From a checkpoint of a small image denoising model: widths [96].
Rows from block 13 of a small image denoising model, named by matrix and row number. Rows with one number belong to one channel. Each number is 128 + 32 x the weight over its row's rms, rounded and kept within 0 to 255. All counts start at 0. After the name is the row's rms in percent of the matrix's.
After each channel's rows are labels from the 100 images, of 14976, where the channel reaches its highest value: "responds to" is what is common among them. Only what is clearly more common there than usual is listed. The data: retinal OCT scans (Kermany 2017).
# convs0: first 3x3 conv (model.blocks.13.convs.0.weight, 96x96x3x3, each kernel summed), inputs 0-95
# convs1: second 3x3 conv (model.blocks.13.convs.1.weight, 96x96x3x3, transposed, each kernel summed), outputs 0-95

convs0.55 080 [125 182  89 138  96 235 125 125 124  99 140 123 158  93  97  81  93 128 144 129 150 128 122  80 191 131  67 150 145  81 125 151 168 185 101 100 196 133  95 160  93 154 119 120  81  91 147 171 121 116 126  97  86 171 140 138 102 101 146 142  93 167 140 149 164 172 116  81  86 106 193 104 126  96 104 106 162 106 122 140 109 108 107 109 158  73 118 152 126 155 137  98 144 119  76 103]
convs1.55 098 [112 142 218  83 132  34 178 135 152 114 120 111 123 127 137 139 169  89 107 165 146 138 173 115 105 139 138 126 116 191 132 112  93  70 136 136  95  87 185 116 126 105  69 149 158 134 126  92 125 139 169 171 184  88  95 124 176 144 153 107 122 125 128 105  82  69 137 126 164 125  96 106 124 114 158 163  81 127  95  80 139 134 145 111 133 180 130 115 185 174 131 137 133 153 197 133]
responds to: finding: diabetic macular edema

convs0.10 095 [134  88 115 142  97 112 142 108 148 154 129 168 151 102 157 124 140 106 176 173 126 124 113 182 151 107 141 169 162  54 120 132 128 169 110 124  54 116 129 132 134 107 158 125  89 184 127 116  67 113 130  91  94  46 115 118 154 102 100 157 107 142  88 141 116 156  87 128 115 184 154 117 167  89 148 110 127 127 126 128 200 124 124 121 147 201 116 118  22 188 134 104 174 112 126 126]
convs1.10 080 [145 110 126 112 127 130 113 144 124  95 124  99 114 165  79 157  94 106 100  91 131 179 155  85 126 146 108 128  87 157  83 143 171 152  92 131 233 128 136 116 137 133 126 119 176 153 114 132 190 134 123 160 155 157 124 167 118 156 150  72 142 115 184  77 118 124 199 138 128  64 129 203 116  99 112 126 137 107 171 112 120 128 124 153 172  37 118 131 202  99 134 149 111 144 100 150]
responds to: finding: choroidal neovascularization

convs0.81 102 [127 140 111 122 114 105 141 162 130 145 116 137 130 114 110 137 154 161  59  44 111 159 135  54 131 160 154 135 131 119 155 132 141 135 118  87 108 132  83 150 121 117 130 137 175 108 121 161 133 140 135 177 134 141  93 197 186 136 103 160 113 107 128  75 116 119 175 105 113 150 115 157 122  76 113 108 186 105  94 137  75  91 145  89 144   0 131 153 101 106 149 142 163 119 153  99]
convs1.81 107 [126 121 160 141 147 219 144  79 112 143 128 142 103 162 124 118  98 106 150 182 111 123 121 181 113 134  80 111 154 110  80 118 127  76  97 144 137 115 108 123 109 124  99 136 139 154 140  83 148 138 165  64 135  26 154  68  61 126 141 170 131 128 158 136 135 136 123 144 140 129 128 106 121 152 135 123  90 153 154 174 148 139 146 149 120 237 111 112 122 116  75 137  69 145  64 158]
responds to: finding: diabetic macular edema

convs0.61 126 [157 127 121 133 121  44 117 149 129 116 159  53 167 116 142 139 144 123 150  97 135 149 145 118  95 127 115  77 103 168 142  75 112 118 180 109 105  97 117  99 116 128 132 150 142 149 167 148  95 128  70 154 138 126 135 122 128 116 113 119  72 137 117 128 145  95 136 129 135 140 153  92 134 157 154 144  57 159  39 151  83 120 127 105   5 126  44  89 143 169 126 136  78 131 134 145]
convs1.61 123 [ 89 127 156 115 125 131 116 125 117 163 149 160 112 222 102  87 170 134  67 120 119 147 123 133 133 132 131 109  93 119 112 137 113 122 160 126 138 103 141  42 124 135 127 122  69 158 136 185 131 125  87 184 140 127 163 147 110  72 184 130 200 127 142 153 116 128 136  97 133 122 126 104 109 126 130 142 120 176 153 135  89 105 219 120  49 190 136 137 136 120 137 110  69 208 128 114]
responds to: finding: diabetic macular edema

convs0.8 114 [113 180 140  85 170 157 139 140 143 166 163  46  97 207 149  76 172 185 128  98 122 129 115 133 111  97 128 188  92 109 200  89 128  54 147 103 113 106 124  99 136 149 128  85 105 106 117 119 105 144  82 142 163 156 124  81 122 118 113 144 115 133 135 103 163 117 138  76 108 169 159 145  82 120 148 138  85 104  45  98 114 111 140 101 110 109  90 101 139 115  79 103  91  98 154 134]
convs1.8 112 [135  36 115 170 122  76 123 128 120  97 104 156  38  26 101 134 147 105 137 161 143 124 126 134 145  99 190  70 140 122  57 145 132 177 108 109  95 155 114 142 132  91 124 159 134  64  94 186 131 138 134 132 112  87 133 147 154 149 156 143 148 135  90  97 132 144 132 120 128 142  91  96 146 133 135  95 184 136 181 154 146 171 141 157 154 148 125 128 136 134 128 111  73 146  68 156]
responds to: finding: drusen

convs0.69 082 [106 178 159 170 102 210 106 158  80  88 141 160 148 145  73 164 126 127  90 155 120 104 139 131 138 129 165 122  98 142 112 150 126 115 123 143 157 144 134 141 121  91  80  92 147 103 135 226  98 127 118 115  65  74 112 189 100 137 140 122 178 111 154 145  85 162 189 128 166 124 124 193 147 125  91 112 127 133 139  51 149 121 103 107 180  79 114 123  90 113 152 134  97 138 172 113]
convs1.69 087 [122  76 134 102 135  45 152 120 171 136 102  77 125 122 119  59 134 142 131 113 125 118 128 100 123 135 133 145 120 102 146 106 116 117 139 119 146  93 143 142 148 177 153 176  84 149 154  26 170 136 157 120 190 181 131  88 149 136 156 144  69 133 112 125 144  91  76  91  94 144 107  54 102  60 150 101 111 138  82 197 117 137 129 119  88 149 143 134 196 127  92 111 122 134 109 125]
responds to: finding: choroidal neovascularization

convs0.45 090 [131 177 163  65 142 153 137 160 137  33  95 166  87 167 140 123 145 139 105 155 118  94 159  92  95 120 155 130 112 184 128 125 139 106 184 148  89 125 137 145 140  84  44 112  73 166 136 168 131 120 137 117  66 144  93 184  99 148 123 188 165 134 110  63 135 115 181 138 135  92 119  98  81  88 139 134 164 136 116 195  93 111  94 132 164 131 138 151 118 117 130 113 161 123 115 142]
convs1.45 087 [144  80  82 206  72  47  72 102 140 180 118  77 135  45  72  78 145 149 120 137  99 146 112 142 136 133 145 133 123  68 139 145  76 157 142  94 158 127 121 140 131 151 172 157  99 100 119  99 122 120 119 144 175 167 129 129 128 129 133 157  73 119 108 141 164 119  47 168 157 173 117 123 145 146 135 113 112 144 141  96 123 116 153 139  92 119  77  86 133 130 134 132  53 117 145 101]
responds to: finding: drusen

convs0.90 119 [140 159  78 125 111 103 107 120 137  99 136 161 182 105 131 116 110 158 140  61 145 129 152 136 154 151 166 153 162 130 114 115 145  81 118  63  66  80 125 181 129 133  92 139 118 112 128 172 124 124 122  95 141 123 150 102 142 147 128 101 130 152  57  61  86 144  99  79 108 110 140  70 128 177 131 149 113 119  41 103 159 139  70 125 119 115 165 131  50 112 155 114 139 190  61 126]
convs1.90 130 [ 43 129  70 120  55 133 103 160  78  99 132 151 125 133 128 137 153 196 144  57 136 129 125 141 113 127 171 158 103 130 132 117 130  52 128  88  80 107 132 139 133 117 136 154 141 118 122 166 139 135 131 163 212 144 135 138 142 117  81 101 157 169  94  58 106  60 138 114 126  61 140  61 103 146 165 177 115 126 140  89 127 127  91 143  89 110 149 119 100  99 145 111 133 160 109 120]
responds to: finding: diabetic macular edema

convs0.88 082 [132 132 150  60 131  81  97 123 136 103 109 129 156 143 129 108 164  94 101  82 110 163 153 163 119 122  68 203 172  96 121 185 189 189 141 114 116 136 112 123 125 155 162 197 171 125  86 148  88 134 111 138 162 135 128 121 107 112  85 171 156 127 147 164  95  71 147 157 127 157 130 127  53 145  87  83 157 100 147 147 135 155 101 149 185  91  61 101 126 127 153 120 104 152 171 136]
convs1.88 084 [145 147 130 173 130 226  85 104 116 186 112 165 125 115 149 155 110 145 148 145 114  99 102 144 141 143 178  88  77 140 145 110 115 117 117 101 186 109 154 146 139 126 120  83  66 138 137  73 171 139 105 148  98 120 135 152  89 147 174 116 114 135 109  79 172 206 184  85 124  96  79 140 151 135 128 134  95 149 105 130 129 131 188 119  90  83 208 147 131  96  95 129 141  85  90 104]
responds to: finding: drusen

convs0.93 108 [158 107 138 174 126 108  84  98 183  62 140 134 118 141 164 154 133 111 109 124 126 145 129 142 127 109 143 166  77 124   0 143 159 120 116 144 100 144  88 161 157 165 150 103 149 145  92  92 104  95 166 113 155 135 144 105 176 165  74 123 110 154 178  80 126  65 127  96 109  86 149  94 111  77 121 149 100  89 133  92 111 128 115 152 134 144  82 195 111 100  97 104 102 106 144 160]
convs1.93 104 [ 88 198 139 110 121 193  81 134 106 109 155 125 124 150 100 135 129 150 181 185 150 135  61 131 130 145  83 121 149 156 252 102 131  81 126 138 151 141 145 113 123 180 145 107  86 165  55 138 135 117  67 153 124 152 153 132 123 143  61  88 171 135 161 118 145 127 147 135 147 153 143 139 161 152  85 167 159  78 149 166 108 117 115 139 111 179 136 114 109  96 154 113 157 112 139 145]
responds to: finding: choroidal neovascularization

convs0.9 124 [151 135 198 162 107 147 140 109 127 108 138  99 108 187 143 115 131 108 115 102 117 155 117 103 140 113 160  82  86 118 116 130 135  91  76  79 148  66 140  94 174 159 169 109 103 124 104 109 134 172  22 132 165 132 158  77 129 134 117 104 193 171  91 150 120 137 123  82 143 136 111 125 120 109 108 167  68 140 146 100 139 149  85 127 115 119 117 114 111 123  73 100  47  66 170 165]
convs1.9 122 [ 66  48  32  79 162 100 135 185 136 167 126 142 144  56 136 128 183 118 138 189 115 109 150 137 118 161  72 141 135 152 172 116  80 136 136 146 101 132 127 109 110 100 124 156 167 102 147 119 115 107 165 100  98 153  86 166 115  98 142 113 117  96 168 173 137 105 110 134 114 129 132 145 121  85 144  99 170 129 176 139 156 134 124 137 147 154 147 145 109 135  86 159 157 126  62  44]
responds to: finding: choroidal neovascularization

convs0.83 092 [164 147 141 187 130 110  86 161 156  72 122 167 103 192  96 162 107 134 149  86 118 137  95  79 145 134 128 155 106  79  66 133 143 102 161 160 121 154 133 129 124 200 201 164 159 182 153 167 197 108 114  54 116 107  98 134 156  91  99  99 103 100  53 106 111 104 139 123 133 114 158 133 103  92 110 127 149 125 144 132 109 102 117 147 122 134  61  85 148 142 106 142  79 146 145 102]
convs1.83 096 [112  93 132 148 137 192 105 155 109 128 102  86 126  80 170 156 150 143  90 139  99 139 135 154 119 110 146  98 132 189 151 131 141 118 102 106 127 117 107 135 130 122 111 104 195  36 118 155  59 128 163 211 118 188 159 115 127 146 134 119 130 149 165 144 180 150 145  84 131 131  89 119 136 158 108 103 111 145 180 132 154 141 141  92 130  75 219 161 137 117 122 111 194  87 101  77]
responds to: finding: drusen

convs0.12 102 [ 94 154 148  45 115 133 160  37 168 136 116 118  96 131  83  68 135 162  99 122 121  95 132 127 120 120  26 111 113 145 148 128 138 148 118 135  97 152 143 141 158  76 109 103 123 152 132 145 146  85 178 136  95 146 113 151  54 153 156 194 100 131 154  87 108 101  97 132 150 116 140 150  84 129 171  99 105  91 100  65 127 131 118 125 178 143 166 131 140 161 183 121 125 157 110  79]
convs1.12 113 [146 130 101 160 140 108 151 205 133 156 137 136 139 135 124 113 109 117 139 149 126 151 144 133 159 124 207 116 110 114 128 193  38 125 134 113 152  84 168 117 120 140 130 120 110  88 117 154 116 139  62 114 167 149 123  75 196  96 149 121 180 135  56 164  82  96 108 181 118 174 123  91 142  96 150 150 185 139 179 127  94 128  97 146 118 206  97 114  96 105  84 115 164 116 134 146]
responds to: finding: diabetic macular edema

convs0.41 142 [ 94 160 158 120 100  66 141 109 141 114 169 138 143 105 106 128 144 155  69  93 102 191 146 160  89  94 150 111 133 122 146 104 119 143 150 108 119 131  86 152 144 114 125  93 165  95 134 183 138 169 147 136 136 111 127  56 160 145 111 119 115 142 130 120 149  67 138 143 137 138 151 143 136 156 128  99 126 176  19 178 139 106  81 132  38 112  33 105 111  94 139 149  77 124 147 151]
convs1.41 111 [182 167 167 161 145 151 139 133 136  55 164 117 113 215 133 124 115 108 153 115 160 200 116  99 115 151 142 103 153 159 162 146  52 204 129 114 153 130 128 136 123 147 114  98 140  94 143  59 148  92 209 112 123 131 102 110 135 111 153  90 197  93 121 106 114 143 150 168 135 183 147 172 140 181 127 152 195 105 132 171 158 100 137 152 140 109 127 144 111 140 124 126 104  87 129 126]
responds to: finding: diabetic macular edema

convs0.28 090 [119 164 147 163 123 104 140 126 119 145  89  96  98 131 141 105 123 146 156 105 107 134 124 138 145 123 212 118 103 110 124 131 131 162 150 162 186 100 112 163 107 105  87 123 155 132 135  38  92 131 112 108 158 155  99  81 124 100 134  63 189 118 119 150 217 109  52 125 205 118  78 162 135 108 130 116 119 124 128 143  76 103 114 120 111 184 127 127 175  68 175  87  98 153 132 124]
convs1.28 087 [115  98 158 123 125 165 140 154 116 118 118 112 137 140 196 168 156  85  89 213 143 161 133  72 139 155  66 114 158 116 161 133 128 131 112 132  68 136 139 123 141 162 156 120 151  58 105 196 127 131 169  86 109 180 160 204 123 140 137 143  89 100  92 120 107 144 170 106 125 147 178 110 117 192 133  97  83 109 126 134 160 138 114 125 159  45 136 156 116 182 117 119 161 124 167 115]
responds to: finding: drusen

convs0.84 089 [123 124 139 164 167  36 140 150 113 140 103 162  82 120 155 135 138 117  91 108 133  90 100 109 142 130 117 163 109 167 151 151 158 121 155 126 146 131 160 106 134 169 145 165 169 148 106 130 122 101 181 112 117 191 133 164 119 124 157  78 130 123  39  38 121 130 172 140 118 109 133  82 116 202 168 131 101 164 124 166 105 183 134 149 188 180 170  94 152 141 149 120  98  95  90 150]
convs1.84 090 [ 85 146  81 114 110 219 135  92 130 145 116 111 146 132  62 135 121 130 146 105 132 138 171 150 102 128 150  86 133  58 104  96  94 121 137 137  95 122 100 121 136 127 110 100 126  71 145 122 123 145 123 112 137  91 144  86 120 133 126 212 154 125 172 168 182  77  52 148 123 148 124 115 129  72 112 126 166 127 156  99 125 109 125 118  37 125  74 160  70  77 122 142 136 124 192 120]
responds to: finding: drusen

convs0.11 134 [122 173 150 105  79  70 151 158 134 178 114 148  87 174 115 138 166 151  81  78 131 155 108 116 178 159 102 119  98  93 191 103 117 183 119 130 154 156 111 157 135 136 121 120  86 107 124 169 156 117 102 143  98 145 165 128 154 136 112  62  95  94 116 109 138 154 130 101 150 161 148 188 103  74 100  83  34 138  96  95 105 132 116 136 143  83 102  88 119 107 132  92  66  80 148  92]
convs1.11 131 [131 110 133 143 178 191 152  79 114  91 134 105 116 136 103 117 118  90 175 100 107  83  85  49 106 132 104 157 154 151  60 144 138 128 114 154 135 152 136 128 122 125 110 111 166 122 128  69 116 138 180 115 126  86 114  88 131 146 149 175 169 136 167  50 150 166 138 157  84 138 132 121 123 171 105 176 212 100 152 110 119 125 159  93 134 114 184 169 127 183 126 140 145 110  51 128]
responds to: finding: choroidal neovascularization

convs0.39 106 [132 140 131 186 115 132 108 135 121 109 111 125 113  92 132 120  74 100 130 163 110 152 142 116 139 144 166 126  86 143  54 119 105  79 174 146 153 138 114  72 120 127 134 136 171 130 124 153 135 108 129 124 137 107 143 135 174  65  75 101 171 158 100 105 154  57 104  80 105 107 178  46 146  87 120 107 155 159 138 151  85 165  38 138 104 122  63 110  92  96 118 167  97 135  68 156]
convs1.39 090 [134 149 122 109 159 174 149  81 181 137  88  98 103 145 135 100 125 124 138  99 132 177  81 167 129 145 155  74 143 150 123 149 109 113 135 110 114 129 156 123 122 130 162 132 131 172 126 130 135 107 196 186 144 195 149  21 130 100 117 134 118 147 146 123 131 127 136 185 117 150  95 189 115 157 118 148 128 146 202 139 133 143 219 128 173 151 125 128 116 122 129 154 226 172 129 152]
responds to: finding: diabetic macular edema

convs0.38 076 [135 130 136 152  63 156 129 133 178  87 126  84 180 150 140  94 136 125 117 149 131 159  99 106 193 154 162 101 124  84  92 104 106 146  64 114 179  99 136 153 105 109 116 116 104  74 134  83 172 115 103  93  53 168 117 151 197  96 179 138  86 151 172  68  97 151 116 146 146 126 135  74 187 105 166 116 127 139  95 123 136  95 147  74 106  71 138 148 114  93 158 105 139 125 122 105]
convs1.38 088 [140 145 209 107 173 154 118 118 127 133 142 114 109 129 182 176 114 123 155 144 147 149 149 128 125 106  82 139 118 134 127 149 144  73 143 132  87 133 155  94 105 126 122 132 163 148 148 238  88 133 186 205 187  68 134  89  92 131 118  90 185 116 121 144 109  94 129 108 137 121 114 140  78 143  90 171 116 122 161 144  97 117 114 158 177 215 111 123 155 184 128 138 149 150 157 138]
responds to: finding: diabetic macular edema

convs0.24 117 [143 110 120 191 146  94 172 142 157 170 169 101 105 154 117 107 133 140 126 108  94 133 184 146 156 136 146 101  48 158  59 112  54 124 101 126 103  72 125 115 140 127 137 155 131 126 115  66 158  83 121 113 125 142 107  44 181  89  82 106 151 154  96 143  94 111 120 122 117 111 145 127 117  38 143 118 118  70 168 109  97 120 128 144 112 122  55 110 110  82 110 114 125  94 150 114]
convs1.24 098 [ 95 102  97 133 151 117 141 179  87 112 109 144 133  83 107 163 148  77 102 189 184 165  52  82  81 130 102 149 141 166  85  91 122 131 141 129 103 134  46 116 136 114 106 120 165 123 175 163  94 167 181  85 160  95 139 187 134 165 118 125 127 111  97 163 198 144 104  67 113 134  94 131 161 143 110 114 186 164 135 141 144 112 156  78 161 130  96 151 158 133 160 103 110 124  98 138]
responds to: finding: choroidal neovascularization

convs0.15 074 [187 162 151 123 108 186  45 132 113 119 137 166 159 125 121 151 146  90 161 161 114 169 112  91 164 150 148 130 140 110 131 114 165  77  65 106 122 130 116 145  99 125  85 110 151  81 134 155 163 134 112  50 157 134  90 156 177 100 152 169 115 146 143 118 154 118  76 140 132 123 104 105 155 158  59 103 132 115  91 118 143 119 167  62 156  87 149 197 113 155  91 106 148 107  72  81]
convs1.15 080 [ 61 103 126 131 146 101 168 164 157 155 112  76 112 116 133 100  94 168  93  96 160 126 149 120 104 118 101 133 147  77  78  87  99 109 175 143 121 137 176 122 119 141 148 158  85 146 137 119 120 126 166 176 117  94 115 142 121 152 132 112 147 122 131  54  73 120 208 140 108 156 146  84 123  77 189 168 108 146 140 171 117 115  66 157  96 221  96  83 175 115 156 133 121 147 161 142]
responds to: finding: diabetic macular edema

convs0.76 123 [ 55 174 135 135  70 150 160 152 145 121 128 102 150 135 133 124 175  93  98 118 178 109 111 155 146 124 133  92 109 176  63  88 101  84 128 132 115  74 105 116 119 178  94 167 105 103 132  92  93 144 142 134  93 115 135 127  97 150  93 135  89 112 133 133  99 158 148 162 171 141 145 138 145  84 155 111 113 119  97  67  86 105 175  89  81  14 133  94 128 119  89 117  80 156 165 158]
convs1.76 121 [146  98 182 106 136 111  89 102 112 131 108 109 128 146 145 114 133 144  70  96  46 168 152 135 140 136  88 126 115 137 120 143 109 114 112 125  95  83 154 149 133 109 122 128 155 142 174 158 130 126 179 186 137 187 157 106  98  97 212  95 105 135 168 149 136 163 108 116  98 143 106 115  49  96  93 141 175 120 161 173 167 139 194 137  71 138 156 143 174 199  87 146 158 150  91 114]
responds to: finding: diabetic macular edema

convs0.1 083 [163 159 175  78  88 109 174 113 144 128 101 162 125 105 166 103 152 166 166 173  98 138 121 147 161  99 115 154 127  57 138 131 146 164 165 164  99 143 113 116 132 117 135 174  96 180 141 140 123 147 164  81  32  87  86 124 109 113 122 167  97 122 176 166 110  94 125 124 144 151 105 139 119  92 114 119 171 135 160  80 197 123  99 108 126 120 108 127  95 219  95 143 121  62 144 151]
convs1.1 085 [160  95  94 166 142 121  38  96 122 122 128 126 117 136  98 145  99 109  92  58 135 136 119 162 108 141 152 138 138 169 114 155 144 130 102  91 216 128 161 126 143 130 163 105 123 185 138 105 156 114  67 230 187 139 144 141 143 145  99  93 120 129  80 102 110 176 190 126 101 115 130 140 148 127 105 122  83 107 106 153  95 120 192 149 137 101 152 121 152  76 147 124 164 186  98 132]
responds to: finding: choroidal neovascularization

convs0.3 149 [127 172  96 120 113  96 123 108 135 190 137 147 102 131 132 130 182 133  99 149 101  78 119 150 131 172  95 160  66 115 115  34 111 123  97  82 142  77 115  74 116 141 153 112 164 127  93 134 141 108 143 142  91 144 184 123 162 103  80 143 162 160 164 110 116 129  94 131 140 133 161 131 118  85 111 140  91  76  23  82  98 120 132 127 145 102  55 127 151 146 117 104  58 104 124 127]
convs1.3 128 [119 146  73 138 147 123 142  80  99 121  96 147 115  97 150 158 113  81 192 157  96 121  95 148 134  75  97 224 149 143  89  81 111 146 120 154  89 155 107 151 133 114 162 114 165 118 138 110  70 180 120 107 114 162 100 179 123 130 128  69 114 134  75 100 220 119 129 127 102 105 115 116 107  86 115  92 150 142  98  79 145 160 120  79 107 114 141 117 150 205  90 147 132 100  89 139]
responds to: finding: choroidal neovascularization

convs0.57 095 [113 146 143 102 102 166 160  88 155  74 105 138 137 153  96  98 116 152  89 168 126 169 124 181  88 139 167 159 137  96 114  96 107 128 127 144 142 153 124 103 115  45 150 127 182 113  96 135 107 130 140 105  82 114 111 117 134 108 139 124 130 120 177 201 102 121 139 127 110 158 107 198 184 130 106 150 154 114 147  29 128 117 123 123  30 118  46 109  76 135 133 124 139  88 142 132]
convs1.57 088 [137 153  83  99 136  90 161 166 121  96 150 152 137 114 172 137 106 121 169  70 134  62 116 116 159 116 124 119 152 174 116 147 175 114 118 117 157 137 125 130 116 179 154 180  71 239 157 143 132 120 102 176 187 160 145 131 141 146 108 117 137 137 127 108  78 126 134 102 133  93 149  81 106  95 152 139 115 117 114 203 125 125 138 125 195 168 218 103 172 138 126  95 140 167 136 142]
responds to: finding: choroidal neovascularization

convs0.22 083 [186 177 109 106 105 149  49 130  88 119 118 176 131 124 165 111 107 127 166  95 121 130  97  47 148 110  82 168 159  99 113 184 164 173 107  94 121 179 134 113 123 169 105 108 158 183 134 121 109 169  91 154 118 113 155 201 120 121 101 171 174  96 159 124 146 131  51 123 126 135 157  99 125  77 115 106 190 101 102 152 103 113 104 110 165 123 118 123 164 152  77  94 132 119 142 142]
convs1.22 066 [132  52 141 159 138 103 166 124 157 195 114 119 137  73  83 138 141 140 136 158 114 135 121 136 124 145 113 125 120 125 129 121  86 108 139 136 159  78 151 141 115  69  97 168  58  64 110 125 166 101 165 126 140 107  88 134 143 118 174  96  59 152  91 110  88 115 210 185 109  90 105 144 146 193 140 165  70 122  82 113 169 154 125 114  99 108 108 110 125 117 173 101 108 130  69 110]
responds to: finding: choroidal neovascularization; finding: diabetic macular edema

convs0.68 079 [147 126 178 114 147  92  90 141 137  88 101 104  83 123 186 143 129 124 128 157 136 167 136 113 133  93  99 160  70 175 153 141  98 142 179 133 114  99 143  99 129 117 173 124 134 190 128 168  66  88 144 163 207 115 108 154 140 159 125 162  73 103 116 121 164 108 124 121 135 124 128 143  97 144 156 121 170 179 143 127 155 163 126 183  61 189  56  98 150 169 114 120 142 202 160 131]
convs1.68 080 [119 125  83 131 124 149 148 109 118 132 134 184 143 179  67 121 140 143 135  52 130 109 111 189  77 123 154 101 163 114 139 111 121 177 113 108 153 154 108 139 136  73 103 106 102  97 135  87 174 149 101 121  37 168 141 103  95 121  99 108 150 130 139 147 110 136 106 119 117 110 110 155 186 164 136  97 147 115 113 126  76 104 177 103 187  81 168 155  81  72 124 150  88  75  57 121]
responds to: finding: diabetic macular edema

convs0.20 096 [115 100 117 173 129  53 157 184 139 132 130  92 117  70 189 130 161 111 172 118  93 141 112 146 109 129 137 117 151 155 175 150 147 138  88 123  56 108  89 147 146  72 138 128 158 127 173 122 157 150 136 120 121  78 109 136 138 155  94 189  71 106 155 122 157  67 128 170 133 141 111 162 149 113 162 118 147 118 115 172 162  74 172 125 109  63  75 138  54 123 132 113 177 158 128  87]
convs1.20 105 [192 111 141  69 160 184 133 104 111 136 143 156 118 146  81 176 128 140 151 146 143 166 126 135 178 126 118 158  80  80  67 104 106 130 123 105 198 142 140 127 118  93 103 111 123 201 111 142 104 128 101 165 101 107 124 114 114 116 125  75 206 128 128 151  83 226  89  94  96  95 137 142 126 138 104 163 110 123 137 122  94 121 131 151 192 177 109 122 193 126  86 141 107 117  94 145]
responds to: finding: choroidal neovascularization

convs0.70 081 [108 100 131 141 146 100 136 140 180 102 107 114  76 106 203 146 170 175 171 131 112 144 134 139 134 114  99 183  89  97 127 107 164 207 144 145 140 142 135 121 139 172 131 159 142 115 130  73  95 124 136  12 121 151  89 151 101 124  87 109 166  92  86 137 162 107  73 116 158 145 111  90  92 168 150  96 124 154 117 150 128 132 116 120 204 191 106 125 145 129  94  91 125  99 167 117]
convs1.70 075 [158 115 145 160 136 157  68 112  86 121  96 115 148  97  87 113 140  93 106 176 134 152 125  73 170 141 154 112 149 153 122 177 105 114 124 145 155 118 145 146 133  74 125 115  97 107 114 134 138 119 106 230 101 151 146 165 155 128 139 127  59 140 167 160 137 182 105 108 104  69 138 168 146 122 114  91 153  86 127  66 119 127 160 120  96   4  96 139 133 130 168 134  91 119  91 127]
responds to: finding: drusen

convs0.58 101 [ 92 108  90 125 122  76 168 153 102 113 141  99 126 178 135 147 116 121  83  67 128 141 104 119 160 162 115 107 128 139  85  62 135  66 162 125 108 128 103 106 124 132 169 122  72 170 126 116 146 143 107 119 111 118 149  76 178 172  74 114 151 123 135 115  59 144 128 107 158 133 175 118 131  47 124  98  31 154 150  98 129 109  95 114 175 106 108 109  82 105 141 126  63  93 158 162]
convs1.58 121 [161 144 186 216 148 124 123  91 154 106 107 135 127 204 124 113 136 159  71  56  63 143 131 181 135 127 165 108  86 131  87 144  65 115 113 128 126 101 117 113 143 162 169 117 115 152 162 122 142 136 135 155  98 162 129  57 159 137 137 125  83 114 172 137 137 188 162 143 105 167 127 172  95  92  98 150  94  82 178 128 175 151 134 130 143 134 133 143 127 150  54 128 131 124 167 100]
responds to: finding: choroidal neovascularization

convs0.26 114 [128 129 146 112  96 120 108 111 129  96 170 143 106  57 110 116 142 141 161 178 132 121 128 181 111 117  96 121 102  99  87 112 121 128  82 116 108  95 131 150 126 155 127 100 138 100  85  81 147 117 161 161 126 130 116 129 132 185 130 126  74  99 148  69 167  82 152 124 155 153 128 113  90 105 133 173  55 126   9 114 136 114  99 206  92 192 109 188 134 133 134 132  70 140  97 123]
convs1.26 146 [130 117 118 119 123 141  95 167 116 143 124 134 132 105 157 121 146  19 159 124 132 162 148  79 116 135 134 117 145 141 134 133 142 121 170 148 127 150 123  48 124 112 121 101 123 126 167 174 110 136   1 103 141 128 120 143 139  86 140 125 137 132 133 125 125  85 148 123 132 125 120 111 134 144 152 232  38 134  49 133  87 146 109  97 134 140 105  51 125 108 163 124 116 125 103 148]
responds to: finding: diabetic macular edema

convs0.42 081 [ 97 104 163 132 169 113 149 175 137 130  90 139 107 163 153 183 144 115 143 125 123 165 110 119  61 123 154 160 167 120 113 169 118 105 155 113 100 162 153 130 115 107 137 156  82  75 136 199 110 165 142 143 149  66 112 145 103 116  99 234 102 137  56 170 121 142 188 171 112 120 117 168 109 152 165 112 134 108 136 107 125 146 140 123 128  81  32 159 114 130 101 131 155 158 171 131]
convs1.42 074 [167 122 111 126 118 157 140 141 111 177 135  93 138 121 103 117 114 142 135  67 115 118 110 151 200 121 167  61  83 137 170 112 133 150 119 139 177 114 144 111 135 129 118  96 157 154 128  39 148 126 105  87 104 124 125  94 131 148 162  74 115 126 159  90 107 121  62  39 128 122  89  49 129 100 135 127  99 165 158 159 121  93 136 129 138 139 222  97 136 118 133 118  65 102  84 120]
responds to: finding: drusen

convs0.19 100 [189 146  71  72 123 129  68  77 169 114 146 166 142 150 147 155  80 166 160 132  62 100 165 153 151 118 120 176 123  64 165 111 158 143  89 107 176 159 114 114 124 107 128  99 128 158  97 169 163 119  96 140 149 110 192 132  91 135  89 155 205 103 107 138 128  70 127  80 126 134 131 135 118 146 117 112 168 125  82 155 135  85  86 138 144 136 116 125 139  85 141 117 126  68 161  68]
convs1.19 088 [178  89 176 154  83 153 107  86 136 111 118 107  96 106 142 138 144 105 103 121  45 121 191 106 131 141  95 146 138 170 116 182 117 129 113 166  64 105 158 107 111 130 104 146 150 120 161 130 131 131 151 148 145 155 133 112 104  99 183  73  89 132 163 109 145 203 158 149 141 139 149 139  69 100  80 197  96 108 149 168 154 117 185 122 131  62 187 109 156 155  78 136 157 126 101 142]
responds to: finding: choroidal neovascularization